config = dict(
    model='class-conditioned image diffusion model',
    image_size=32,
    horizontal_flip=True,
    arch='unet',
    widths=[48, 96, 144],
    attention=True,
    muon_scale='spectral',
    lr=0.025,
    epochs=11.3,
    final_lr_fraction=0.1,
    warmup_steps=1370,
)
Rows from block 5 of a small class-conditioned image diffusion model, named by matrix and row number. Rows with one number belong to one channel. Each number is 200 + 30 x the weight over its row's rms, rounded and kept within 0 to 999. All counts start at 0.
After each channel's rows are labels from the 100 images, of 14976 (inputs lightly noised), where the channel reaches its highest value: "top examples" is what is common among them; "colour at peak" is the nearest of a few named colours to the mean colour under the peak. Only what is clearly more common there than usual is listed. The data: photos of plants, animals and fungi (iNaturalist). In brackets: how many of the 100.
# convs0: first 3x3 conv (model.enc.1.2.convs.0.weight, 96x96x3x3, each kernel summed), inputs 0-95
# convs1: second 3x3 conv (model.enc.1.2.convs.1.weight, 96x96x3x3, transposed, each kernel summed), outputs 0-95

convs0.29,193,176,213,194,174,145,217,199,180,181,154,167,195,188,231,241,155,211,171,152,197,189,217,263,187,186,211,198,204,287,215,181,204,151,235,300,224,179,189,235,237,159,203,212,203,203,182,164,187,198,188,227,209,188,183,206,202,165,268,199,178,178,180,205,231,178,209,195,207,217,178,117,216,198,198,186,181,146,188,165,198,218,189,214,184,251,208,182,199,202,144,216,201,171,263,216
convs1.29,174,193,211,193,189,237,212,191,258,218,209,154,136,235,212,171,236,196,144,265,177,227,223,211,225,216,181,208,176,166,164,159,197,218,240,232,165,247,197,227,213,156,209,187,239,187,267,188,227,218,202,168,211,266,208,193,190,215,223,190,177,219,212,260,192,233,222,194,124,187,210,186,157,200,211,227,180,210,247,184,138,188,214,167,200,167,177,217,165,207,200,209,158,230,244,189
top examples: class Aves (97); phylum Chordata (97); order Passeriformes (64)
colour at peak: cyan (63)

convs0.91,174,195,198,214,221,184,202,211,188,212,217,169,176,222,214,220,171,174,156,162,299,137,214,158,176,203,223,221,200,246,199,209,198,180,212,170,200,157,176,201,210,243,223,191,237,164,193,216,187,199,225,208,195,188,291,164,199,221,159,122,109,228,224,205,208,164,171,204,237,198,130,230,203,162,231,236,191,225,178,205,216,170,178,171,184,221,201,205,190,214,215,188,188,212,223,205
convs1.91,233,216,219,204,197,124,177,132,182,237,191,229,199,203,207,195,237,192,242,178,294,197,197,203,230,201,204,248,183,182,167,202,153,181,185,223,208,261,200,151,233,197,185,163,177,188,215,228,191,198,169,215,200,221,129,163,186,176,227,161,141,234,187,219,210,180,214,187,130,188,237,236,173,196,213,178,222,188,210,211,178,209,171,206,162,188,202,213,242,163,192,180,242,184,174,254
top examples: phylum Arthropoda (80); class Insecta (79); order Lepidoptera (45)
colour at peak: pink (44); purple (28)

convs0.59,96,230,206,196,212,146,179,193,227,197,171,188,230,178,151,220,217,197,155,205,235,208,189,301,171,173,193,218,196,176,182,195,199,199,218,186,229,176,190,184,196,205,252,208,183,216,187,136,191,204,193,159,284,205,257,207,180,191,187,238,222,182,210,176,219,215,184,219,198,233,224,198,211,179,206,154,228,195,230,203,191,151,178,207,219,178,176,152,240,211,173,198,148,246,191,167
convs1.59,219,193,226,200,187,198,226,220,196,205,182,178,243,158,254,210,208,178,198,175,245,209,183,164,193,161,165,205,224,176,303,187,196,199,177,152,187,251,234,232,247,184,161,214,217,161,184,192,234,215,169,193,203,218,183,217,340,202,175,199,164,223,184,199,194,180,223,198,206,235,211,203,197,179,202,175,172,163,223,204,174,238,186,248,213,159,190,174,179,183,242,210,212,214,214,226
top examples: phylum Arthropoda (63)
colour at peak: brown (54)

convs0.31,185,178,184,217,200,203,219,217,236,217,174,199,259,179,212,210,201,198,174,188,204,197,179,189,201,188,157,151,216,253,215,157,210,160,234,167,208,197,207,246,250,176,203,216,194,172,189,150,87,210,193,160,192,222,201,220,199,205,252,207,164,220,184,194,209,200,194,199,222,166,230,211,182,212,126,149,176,195,259,176,213,243,206,217,266,238,196,198,250,248,145,178,222,183,200,222
convs1.31,203,230,219,236,226,204,199,157,205,158,139,204,186,207,190,236,277,206,202,175,199,186,230,155,173,189,138,236,176,220,217,154,171,152,200,213,176,202,154,191,236,234,154,157,245,192,246,222,237,158,218,187,189,259,208,224,227,157,189,211,177,265,199,195,204,215,241,217,199,206,216,181,185,201,136,242,192,166,190,171,193,203,206,215,198,201,240,266,227,181,170,215,182,171,233,223
top examples: phylum Arthropoda (60)
colour at peak: pink (29)

convs0.18,179,141,189,169,207,179,160,219,193,242,232,192,191,205,169,199,187,226,231,201,169,223,178,255,172,183,123,213,246,203,194,190,183,194,112,192,213,177,222,186,177,222,194,239,224,180,212,195,214,172,193,161,227,255,192,174,117,204,174,228,223,164,173,221,183,153,189,207,229,187,218,230,190,199,147,160,203,256,241,197,178,213,198,189,241,196,193,193,242,162,161,210,213,138,185,162
convs1.18,211,144,194,176,195,173,214,196,171,216,169,234,215,150,193,213,203,202,249,186,188,146,195,263,234,220,260,220,177,121,144,241,167,155,199,252,189,188,173,168,216,203,220,166,198,229,247,191,249,225,179,221,138,224,148,215,223,207,213,187,179,183,182,255,187,194,166,204,169,173,193,203,211,229,196,265,210,178,182,213,190,172,214,205,156,226,259,197,170,238,215,208,215,190,207,193
top examples: phylum Arthropoda (81); class Insecta (80); order Lepidoptera (40)
colour at peak: brown (72)

convs0.66,211,194,135,200,193,207,193,166,214,226,191,228,204,244,195,168,187,223,197,183,202,209,186,256,210,184,159,168,232,303,297,201,190,222,227,222,225,154,212,210,200,221,209,195,219,225,226,188,213,248,218,162,268,213,171,217,220,169,240,193,188,224,149,226,220,196,211,127,222,179,219,189,217,198,186,219,179,213,169,228,250,218,204,205,232,150,218,210,211,198,150,208,223,247,203,181
convs1.66,270,219,218,195,197,199,183,217,167,191,224,225,179,216,222,199,171,169,159,178,179,160,231,202,163,194,263,194,146,153,240,152,187,181,154,237,188,172,158,201,189,250,231,206,182,174,184,211,244,204,185,187,210,216,167,214,243,185,190,148,196,158,174,197,241,192,176,224,173,176,206,207,208,181,255,173,243,227,245,186,296,209,202,224,170,194,234,205,172,251,236,231,234,214,189,213
top examples: phylum Arthropoda (74); class Insecta (73); order Lepidoptera (49); family: Nymphalidae (25)
colour at peak: orange (32); yellow (30)

convs0.20,172,246,184,215,199,171,178,192,144,168,223,239,137,215,241,203,221,182,179,183,188,200,184,219,224,234,207,185,177,225,172,241,155,215,157,175,242,207,209,175,201,222,250,185,245,138,218,208,200,217,112,184,243,227,179,201,155,179,203,202,161,250,246,234,160,187,254,179,193,236,165,219,187,237,221,235,140,186,155,186,200,215,213,198,187,195,208,233,236,191,160,218,185,208,238,207
convs1.20,210,151,182,213,219,208,209,171,196,202,206,179,212,215,206,211,192,226,238,192,128,214,211,242,172,151,223,205,237,184,149,203,210,193,211,225,215,141,198,146,214,189,204,188,213,218,214,186,243,201,185,221,184,176,171,223,246,226,215,212,164,218,229,213,213,199,181,181,221,266,191,148,233,187,188,190,199,113,198,246,193,168,127,192,225,226,169,295,174,231,163,154,172,183,180,194
top examples: phylum Arthropoda (60); class Insecta (59); order Lepidoptera (40)
colour at peak: yellow (26)