Weights of a small class-conditioned image diffusion model.
Training: normuon at rate 0.025, 13700 steps, batches of 64.
Rows from block 3 of a small class-conditioned image diffusion model, named by matrix and row number. Rows with one number belong to one channel. Each number is 50 + 12 x the weight over its row's rms, rounded and kept within 0 to 99. All counts start at 0. After the name is the row's rms in percent of the matrix's.
After each channel's rows are labels from the 100 images, of 14976 (inputs lightly noised), where the channel reaches its highest value: "peak at" is the part of the image that holds the peak. Only what is clearly more common there than usual is listed. The data: photos of plants, animals and fungi (iNaturalist).
# convs0: first 3x3 conv (model.enc.1.0.convs.0.weight, 96x96x3x3, each kernel summed), inputs 0-95
# convs1: second 3x3 conv (model.enc.1.0.convs.1.weight, 96x96x3x3, transposed, each kernel summed), outputs 0-95

convs0.95 098:55 77 46 60 46 46 44 47 43 28 31 40 49 54 58 56 71 23 51 50 35 38 43 29 59 34 37 48 37 51 40 43 58 61 65 54 51 51 43 55 53 49 35 65 51 46 58 37 41 68 31 42 39 66 47 51 48 47 55 57 60 69 63 62 56 21 45 47 56 34 61 49 38 48 19 46 45 47 50 46 33 57 47 65 65 53 37 47 56 61 33 21 52 38 35 31
convs1.95 082:33 68 52 64 45 62 68 53 37 68 57 48 69 37 58 47 46 45 66 60 59 53 46 46 40 61 62 64 55 45 33 57 44 53 54 61 53 38 65 43 56 52 64 70 49 59 30 57 33 65 23 49 52 40 64 56 63 44 23 37 27 66 35 57 56 42 47 53 40 40 38 68 25 69 43 53 36 53 61 53 76 48 62 29 43 48 49 47 43 47 61 48 26 41 52 56
peak at: bottom left; top left

convs0.34 093:44 58 47 44 46 51 24 65 57 22 51 42 48 59 43 45 55 03 65 57 45 45 54 38 51 57 33 41 44 51 47 46 50 56 57 45 42 37 45 43 55 48 42 52 50 49 70 36 39 49 54 30 51 45 59 32 66 53 50 46 51 56 30 55 44 54 58 48 43 38 52 51 65 51 32 60 37 53 56 49 19 56 46 54 55 24 50 51 37 41 50 02 60 60 61 51
convs1.34 093:50 66 53 33 56 42 35 54 46 28 59 63 55 33 42 58 62 12 49 60 60 71 49 43 36 43 66 52 75 53 36 34 36 55 58 55 63 61 54 45 43 71 56 53 53 61 63 31 50 45 52 57 48 64 54 54 38 37 62 68 35 55 55 53 46 59 35 39 52 66 49 60 51 50 77 43 35 51 59 55 46 42 59 49 58 34 40 41 57 62 64 37 53 42 42 86
peak at: top left

convs0.33 082:23 42 54 47 51 47 47 49 45 59 28 43 30 42 36 72 53 72 78 66 51 47 33 35 56 29 45 58 51 75 70 53 75 55 52 40 56 57 51 60 50 53 42 44 42 58 56 39 66 57 61 45 51 59 29 51 59 58 30 49 51 44 51 45 64 24 34 52 56 44 57 56 48 57 26 35 53 38 31 55 60 55 53 68 49 32 35 57 54 34 44 60 58 63 63 57
convs1.33 072:17 64 56 63 61 58 47 55 44 68 59 64 65 39 46 51 41 43 59 54 27 34 57 61 37 48 53 61 55 33 20 60 42 41 64 40 44 43 46 25 61 50 42 48 64 58 56 63 63 52 68 56 68 54 83 49 22 51 54 58 47 74 55 33 53 62 66 44 42 31 53 48 63 38 60 53 41 61 58 53 60 48 44 35 39 56 52 34 50 41 49 48 65 51 49 43
peak at: bottom left

convs0.6 131:48 59 47 72 45 61 51 27 52 50 62 59 46 62 36 41 45 62 63 56 82 46 46 53 79 39 35 65 48 71 65 37 69 48 53 31 56 41 57 61 43 48 37 46 61 52 57 37 32 49 42 33 76 37 41 56 40 43 52 56 47 48 71 40 40 47 53 38 56 50 51 49 38 52 32 38 45 46 38 45 45 53 56 58 55 36 41 69 41 35 54 52 58 92 48 40
convs1.6 102:20 62 62 52 37 34 32 68 38 49 41 38 44 42 45 49 55 43 67 22 44 57 61 54 46 40 49 48 42 28 52 27 39 25 43 71 58 49 49 50 49 52 49 64 44 20 49 47 67 58 75 77 47 56 41 55 46 50 63 34 61 41 33 48 39 60 51 39 40 47 58 34 55 52 52 45 52 52 41 57 57 57 50 53 50 45 67 32 50 61 40 52 56 16 46 57
peak at: centre

convs0.86 088:43 53 48 38 42 41 58 32 35 53 43 61 34 25 40 47 41 76 61 43 34 67 35 44 38 37 59 72 69 49 55 39 36 81 59 24 54 57 46 44 46 46 59 49 46 52 52 45 52 73 49 46 49 55 40 74 65 40 59 46 43 60 58 55 58 37 60 55 58 66 55 50 66 64 24 43 27 61 48 72 46 53 55 56 51 35 42 35 56 45 47 63 58 51 72 41
convs1.86 081:42 64 41 35 43 64 59 66 49 53 39 34 64 62 55 40 33 51 35 60 70 51 52 45 37 41 42 42 53 40 41 57 53 58 49 60 40 53 49 38 54 11 54 49 53 27 56 75 45 54 45 33 44 42 66 27 69 34 24 54 53 49 59 42 51 38 59 42 58 29 41 71 66 54 62 44 62 39 56 37 44 39 41 81 24 48 50 48 51 44 44 50 50 48 50 55
peak at: top left

convs0.46 086:52 55 44 39 37 37 54 06 53 44 62 53 61 35 53 48 37 51 66 46 57 43 32 50 52 21 61 48 53 62 59 22 42 43 38 63 45 43 42 57 70 51 31 63 53 53 56 46 32 39 55 41 37 32 39 53 50 37 47 53 58 38 62 64 37 29 55 43 45 64 50 56 60 46 15 27 43 64 54 55 48 59 56 59 41 68 52 53 43 29 47 47 48 50 63 54
convs1.46 087:35 43 49 59 41 61 50 29 68 62 48 58 61 60 45 28 63 63 27 54 54 72 55 42 47 44 71 64 32 54 60 39 36 74 58 57 55 58 43 71 69 60 58 50 38 45 50 72 52 48 45 51 64 50 63 34 40 44 48 39 44 63 27 27 23 51 45 41 53 54 48 43 58 57 32 59 38 38 47 50 25 47 39 55 72 42 28 49 51 51 42 47 64 40 38 57
peak at: middle left

convs0.28 121:15 60 53 43 60 45 39 45 65 59 41 47 52 33 45 62 53 64 64 59 49 46 31 42 24 57 42 59 39 53 44 34 47 48 47 31 66 56 78 43 51 40 54 63 38 45 64 51 46 33 71 52 69 42 40 64 53 61 61 70 62 41 63 61 69 46 62 61 69 54 69 25 46 70 49 45 56 46 32 48 58 60 67 69 55 52 48 49 67 52 47 59 57 41 53 45
convs1.28 062:58 47 51 56 32 65 50 54 51 48 59 67 47 47 56 57 37 34 18 54 85 37 51 54 85 46 49 48 42 45 48 58 43 53 45 46 36 72 43 40 51 34 41 55 60 28 45 58 59 54 51 41 62 48 77 38 25 50 74 58 30 40 43 40 48 78 52 46 53 45 60 75 46 69 56 46 44 50 49 42 52 68 58 45 48 49 47 56 36 44 48 44 43 69 48 49
peak at: centre