Rows from block 14 of a small class-conditioned image diffusion model, named by matrix and row number. Rows with one number belong to one channel. Each number is 128 + 32 x the weight over its row's rms, rounded and kept within 0 to 255. All counts start at 0. Numbers have three digits each.
After each channel's rows are labels from the 100 images, of 14976 (inputs lightly noised), where the channel reaches its highest value: "colour at peak" is the nearest of a few named colours to the mean colour under the peak. Only what is clearly more common there than usual is listed. The data: photos of plants, animals and fungi (iNaturalist). In brackets: how many of the 100.
# convs0: first 3x3 conv (model.decb.1.0.convs.0.weight, 48x96x3x3, each kernel summed), inputs 0-95
# convs1: second 3x3 conv (model.decb.1.0.convs.1.weight, 48x48x3x3, transposed, each kernel summed), outputs 0-47

convs0.11:211163120118093106117143114101122128117116161115109112136120087123048112106141151132092137137073130181094164078112125109099116102126110118118123144101147105122103158109116116157133168139157111140077118089154081121169084046126093161070097132097166129090097113136085160160096187212098051102
convs1.11:165154137139078150155132128141159141127142085123103146120142088120132154134155120107053186081158087108137128118152130142084114049167123161215091
colour at peak: red (42)

convs0.39:181098148136144146127154082148116166102159150147164112172123100099144123100119074126126074119141118090139109158099153137128117106139118138130142076179145138118123120156046115167101165178121106174155136130184106066119120076145183108054196103171140147111144167194129087171156180138142092180
convs1.39:123103140137189177115167167073131158113146139141118119182118132139159146125153130163210097160166126174110162131153144126093129168188118160086190
colour at peak: black (43)

convs0.10:087160087127107137125174071109131169111151086175019133164108115134161151108176102137132151094089146089152137140149129121081106123168111109158188000105126111120092118106097104133133156100088087116147146144142099127114119088123125153132099084153123123118162157139114120159168132131113133149
convs1.10:132146057133135069084144090152136124095166128124170131098147128143072149139161181092147113128155105160096150164134085146128143209115106182076117
colour at peak: brown (48)

convs0.2:140161104110127132111103047024153134100212095134086119075132129116113123121154117169075113135134203125087140104120057162158119096129106100130155107142127151155137177098116071165095147100116118117130130118096131134128111090077129102143118141151107048141173126146078091183110078108128136126
convs1.2:118130153120118096214099163125115127173149137117117099180117127113135155129113123088131141147089169169135132110167119051148166144139173079215150
colour at peak: grey (70)

convs0.46:170136120136149150123171135151138155130171170179132134112064122153137146151092120133159144119134157128116131138123103120117127139111112106106051067149092181113126179090156186165188127083118120128168120091168168092093094096056164070129125151057137165126121138165133148130134108205134195183
convs1.46:131149100157103156184140133110123139058151136078084115058090150137124143138146139147143113093124089091131132121108123127127089091102132124008155
colour at peak: black (42)

convs0.38:148134111128151139105118138130115119136006150152165075154114075111136092146184155134124201131126117134127112115104137142131116102099078128140145143106133092102130135150107159137081122189113098137214109142130110100109140198187089199073080117141139127131114087155189180133094141140152109094
convs1.38:130182156133099132158162099146162152098099137128140112092147130131103133122141139181149099078146066175139159129136128151010115099118156153188120
colour at peak: red (33)

convs0.18:104142181108152176136169188118144143072054145110111135170120122133140122145119115146112110157160087108155138166146140139160159116126151151156152102144116212090145039165104145118166128103091085162117112105086130082118178115074154127070070157129105191120138162112102141178135094152109192118
convs1.18:117121086132118150148109091111122155083114137136168076123146155144079111158138099139117053120149146134118160098105140137054155102126151104020168
colour at peak: cyan (28)

convs0.29:087121138140121137145077165110060131207052133142137138178165110103147136138124121144087166175138186135095124141169100178109125118126130131119125153138073151127088079118094112098119153101088062184157214134167103106148134111147098153112081149106121128121143146172217093136135139099098140164
convs1.29:100120103110152099185152120186161083162153147154165162146136073147115143161099117125148120153102157111057120188131219107125141140181148130116119
colour at peak: black (73)

convs0.43:117144136147112143138119118081173069117079124127097146106187033120124118133098181169122116140144171139101142097098145124083110115092115076163129075164150141109149154115104069013112128114144050117075096141137150114179121148143161147148107109135161133135164117103105128114128126148128121043
convs1.43:111122139091149217186137133140131136132150148158184093131127128127117135143202086131134106129138123135137153143022126115183148162166132122091159
colour at peak: white (81)

convs0.32:133108074122060100098071155144032141168105094128153148131112109108115102126073084091143159107116159087156104144171105134102155137118119108087104109119195102175073105150107143140117182076097056143143117138131154132137124176159154159119170103135141154065152129092145200140157134145138102087
convs1.32:172086065074134173140161144150100106116128102109161160107106173120125101106154141102115089087154052141095081114156127107120100088082140173076145
colour at peak: white (33)

convs0.6:136078141143149144147187098171085141140134114091093097163125137124136099142118133087152128147184151133161152129133125164124125116122139155143116065128138096138086103162105172110163129127170126173125083146160112140081097163137151163000168130131140140120111146120102094160170134138122110074
convs1.6:136128105095119096171143109126107123115145126119126136127101161137145128107153125134118102132120100000074141086162134183150119124147136063122118
colour at peak: cyan (32)

convs0.8:131055113144155117124211163103123100131125114095196142124126129140127042109072119119118121126164132149087127096136041126187119105108124116117173175126051128124098125119129209139119108122114176205118103121100095045100108099125120125182124119084114125126140115130147101105111131127171127132
convs1.8:129139120107148140008141110154130111155130126158143127124092109129135085019155159131146116145137097142122148173119105096187150150123146150096102
colour at peak: brown (51); black (38)

convs0.13:107147082173132149103124128095137120112174151144123103129150126136100146135100126134143132140123116153165132101139100136129171123108136116106081110133144113192059166041133108103110128129144123158072169114087128136133133124136041105091139137173217082126115166136163100224198097152121058099
convs1.13:090090109154127158104134129098133144143122167136147118148161109086158000143157117134125144169113123139169068134100128120147143093136086150089102
colour at peak: pink (37)

convs0.41:104082104118191133102059103116119132127110067124190116097147096131150050073088126147122150152107152133104121121131175111147084128129097131139072152134134073094138118082177065103105164155112109049080058120186145130128124087143160080176138101138119144123164124179162157134110116137149109141
convs1.41:134149131118141117120151161149067121160103117153191117083149192140122085147156147126154084098154104128107085086126078061107139208126124134071131
colour at peak: cyan (45)

convs0.30:090112143097105094123077103150120141041112109117130101124167101136061091130117117134084162127094114146064151128199139133123174150059204142113126132122151122126117152133136113119126122164156117127098086129075208093191126085125122129133169071137146114100172136056071114142111108144135156083
convs1.30:117111112145107136145155134155128102137152129145248138125115109143122127153145120134124157125128111107000074133164192127140128143123132155128119
colour at peak: white (56); cyan (30)

convs0.4:136121116128144048153107122125114132091128108101132099120157133119114125159128097131121154098094110129129137104143122145123111124138162134125137095139105164120052115147143144168121093110134115130113255032169050184131177139105096140125135130078082116117111129053150166123074133119117148142
convs1.4:109141140170145160152119148158130119077133152153128094145121133154044094144125093156130145096155099121215115157117114205157150145142201083121135
colour at peak: black (66)

convs0.1:131125133113146114113180117172130135133158100149102169089095118142129143110120109084155169083135140089058147139049170140157123172073155161163141123151103089143165164124136110120162140184097113169122090200131146111150113156066152107173133142085147137165200126179087180157106147140140142048
convs1.1:140105066157108056150148121132146128102085113142209140115142119157124097140085154074133154141126131102062050094179163140092120132126127121102119
colour at peak: white (53)

convs0.42:164171098146141126127124054124144097118136157121137149198150145126120046116127132068050098121147119153102145118085194133142106114176038157169176121123084079091144123157088100185104142180120155129115083115144072148094146152134129134139091152140115133160070102117105109116149157090119099144
convs1.42:128124122139121124118174089134129112111161125080114206022137135123151117124142172139134116105133111118156125158192135137218078095114161148115128
colour at peak: brown (49)

convs0.16:106143141175075121098139134112136104080174205110159102141134095141080095116098163102104134201134127097131147122159126107112115145114090148144155140155139103118178143119164109089119168139100196137125144178108162124107130103119109073142044140117248078166097161135151122147107089139163118168
convs1.16:158138167184165113177163124104134191123091106122154137126126139155000125110147166115138162108168121123121141108153123145145104146151156078135165
colour at peak: pink (38); purple (29)

convs0.19:170087145128167164131154108123155140180107089162114068148116150120134084131091150065049142140152102105164139133091111125072121136128085192161106121088092067109178133097138167148055125161147170169125084160141097059065081085142139108132127153078112143147095159167134116139116131109116128131
convs1.19:125106108130093081069170134127120132128106122150116171088140139136146120110033159023140163124125141103184111093179094129115150125118167126128126
colour at peak: pink (33)