config.toml
arch = "unet"
horizontal_flip = true
cond_dropout = 0.1
max_grad_norm = 3.0
epochs = 11.3
adamw_weight_decay_other_params = 0.01
Rows from block 11 of a small class-conditioned image diffusion model, named by matrix and row number. Rows with one number belong to one channel. Each number is 128 + 32 x the weight over its row's rms, rounded and kept within 0 to 255. All counts start at 0. Numbers have three digits each.
After each channel's rows are labels from the 100 images, of 14976 (inputs lightly noised), where the channel reaches its highest value: "colour at peak" is the nearest of a few named colours to the mean colour under the peak. Only what is clearly more common there than usual is listed. The data: photos of plants, animals and fungi (iNaturalist).
# convs0: first 3x3 conv (model.decb.0.1.convs.0.weight, 96x96x3x3, each kernel summed), inputs 0-95
# convs1: second 3x3 conv (model.decb.0.1.convs.1.weight, 96x96x3x3, transposed, each kernel summed), outputs 0-95

convs0.91:108110103114121121152097102091158132128101101108140125126169140167136127102134163127107106189150015139216130129145070111162123109138188115106132148128084104081151195128132094156127071155125136092122073174130135106159133123054114091100217153187122157135138140094104113139119091124120101137
convs1.91:111054190167112161113129128129132131146127105125117157088102128143191102096150089137131153093101193136065134135080125101092097135096169146151145147145144217126119059166206123100129131083125129169105135085152140139079068137105092126146109091169144129104118142067177144152083165096147141129
colour at peak: grey

convs0.57:127161120127135131131124095119125122111095092155114134112157105080096118198151156130149078126167127160030117108143087123173140139088127122112115110093118157059140158137144093152115093101108126100123148157106121150087080122196080141017129121127115087072123115124124138100039093126100106183
convs1.57:169160083096141081115144119142157118110156141108096127125092096075109096149127131145131123121119067140197097103121120085172095144086110132102102107085157198097039165118159082179138139160125113135138177164167087143130120164113096169153149072102135092070154154196157156168140149090097111155
colour at peak: white

convs0.8:138164123118084136146102148151118138120147161189221189106169117159146159110139145144093100079202114147146106112091150131131179132163116075117148133148156071111093113117137073121203156181144131166158110112167125101146083118094123084146156090096109150149173121126126191138107152083110194118
convs1.8:183086128102087125137099081116114125137101061088053110124081138125080143112082122147170139148093136080098136107157183134151124130089172126156121054115064130102089148163149199147112100072124091116108110171145150127123155134177097150160136152083144193145132168111129086177168117127159104145
colour at peak: yellow; black

convs0.45:141173166115107130110179178166101161136157116136090122109111129125075090165086111140110096086150133119058124131137146138087114074114124223117119144115172080100098148133183151176113103081153127090095073108059113143125156112148133130115193169135116117108153124071095102070120086145118100184
convs1.45:100072140127107067150174080180119180053155089155103166178158163142133125116146143105146111152125142128141069155099123125082145116171111068127096075112148136116105075175115138115083186101091114119133145125124134110098145078166133080125157174156119126164055135146114078056103158148120155119
colour at peak: white

convs0.73:122181097164148112127117089113100068146122110187156137068134128104049107121180099112136123098110046113166130118158100118110086095104161145105135135158131053083124160145116100148127140226155142086085085197146128139141133102084101179086119091154107116110132137160148154166153098125146115130
convs1.73:088189172132093172120121118132171182146119153180116107110104131081077145093096119107128184099116164120092125154169156185097129145151062090111122184117137133100146080130042155157119199084084103122134149109135164108135133138138170085148120158121121138083134101125102111070153127107051094133
colour at peak: grey

convs0.81:127099154162093098155145123103076061130176098131119098097124075144115102155102113142196094060130166119100115136101151119143101154097107119100134101109192146183098095168130144066110095141075124151123148133115062123098109098141133092135110123166163079123110121078198144144054106171152085169
convs1.81:160184060070168100147068122122122170171107094120123190193174122080148148159151096133100120138108137075151115119150107134140158173137135124105129163091153021123144111074151083118133119127122125139091129197145104126140147125165116158129160157114112100125184123156138135153107123141104168044
colour at peak: pink

convs0.40:126163115105133124215126118128149073142094146104117144184121160084153162180197165133071079087119152119086130153111163154070147194115125131122164133139132113177066119137137073076109136140141148183179107082164136124131162157178137109128111140144111157130133130083109072113144149125063077110
convs1.40:159156156137108128067144111127116176095158165188098139140108136192060112063122108133103194209068083117097082145193141131106149098097161179106129108115146158100133123110087162169123153174099125155128090123111120096140150121095157081153152129136110139160098139094151140121139112060078171125
colour at peak: black

convs0.20:140060108123083065087096091149141159127054084142119156088153100129154102181141156147130065132190223096094135130163100113112170127071150173077125168107101089094093114176086132120127102109169142125126078176074143128142124140140127169146135098120125114169122118114141149116071140132115118098
convs1.20:141119171145119148177101128096096108121165151154162174186130077177120128131141122086131238135122124135140138150207136170150095119111186151101123073100124144156104136099142112170144203130174155156137120042107131113128129093138103115184100125159130165101146141128123124181118138125160165197
colour at peak: grey

convs0.2:135126070134106150107056150075117208135104172197149152117118125180112150118122133126153157137098156134080149152159074135127064125101198133176144154135175164105127106099094145197152104118142133149149084110075106125136105137110115082186167105143124143070127111162200132143165126095149107149
convs1.2:159108127168146120125201121097128084161185187095158099147139117141141185141101100174119093133164096105050133101094141085117161144123104115126102145136094079169146132108184071114117158083147123110133151128128125135049222192123155135081100092146139106155158104155095166121175111112123145117
colour at peak: black

convs0.69:135112086149132177095126103155195115143134119168108108098114081145174151074152138134170146059088058115179139145203184139141194131060146129179135131166122075124098115157068119112129185105142142116142162105113129090144113123089141185106174106097126147144134128144134126114187171142092145139
convs1.69:141139179142141094152128144103074134148114075105105106159122180135122091166104108185151118221124127106108122194080124113089057078119112122057119101155118120169122124107168120139145076116109122166128136184123161158111125157153096079104091114136103228116103167150111121145096139153149147173
colour at peak: brown

convs0.26:127128143121189166130121048159109123125079134099137076209117129101116143118104170128157112110123153131111133093089097110142148159128137112117131101105111074141186122153063107091130111142078122220091181151139131104071158146076087083106115120115104085078119117196167153182159143134107130115
convs1.26:084093137118099109125165113165119134124102100134160133115141136127170177162092115159166125134143110102163142171113136128122090087165152136108175136111102155101124053133116186124128200108182073124175108098162130125107081146213189117170136139139100185138108148070081083059150153144080102118
colour at peak: brown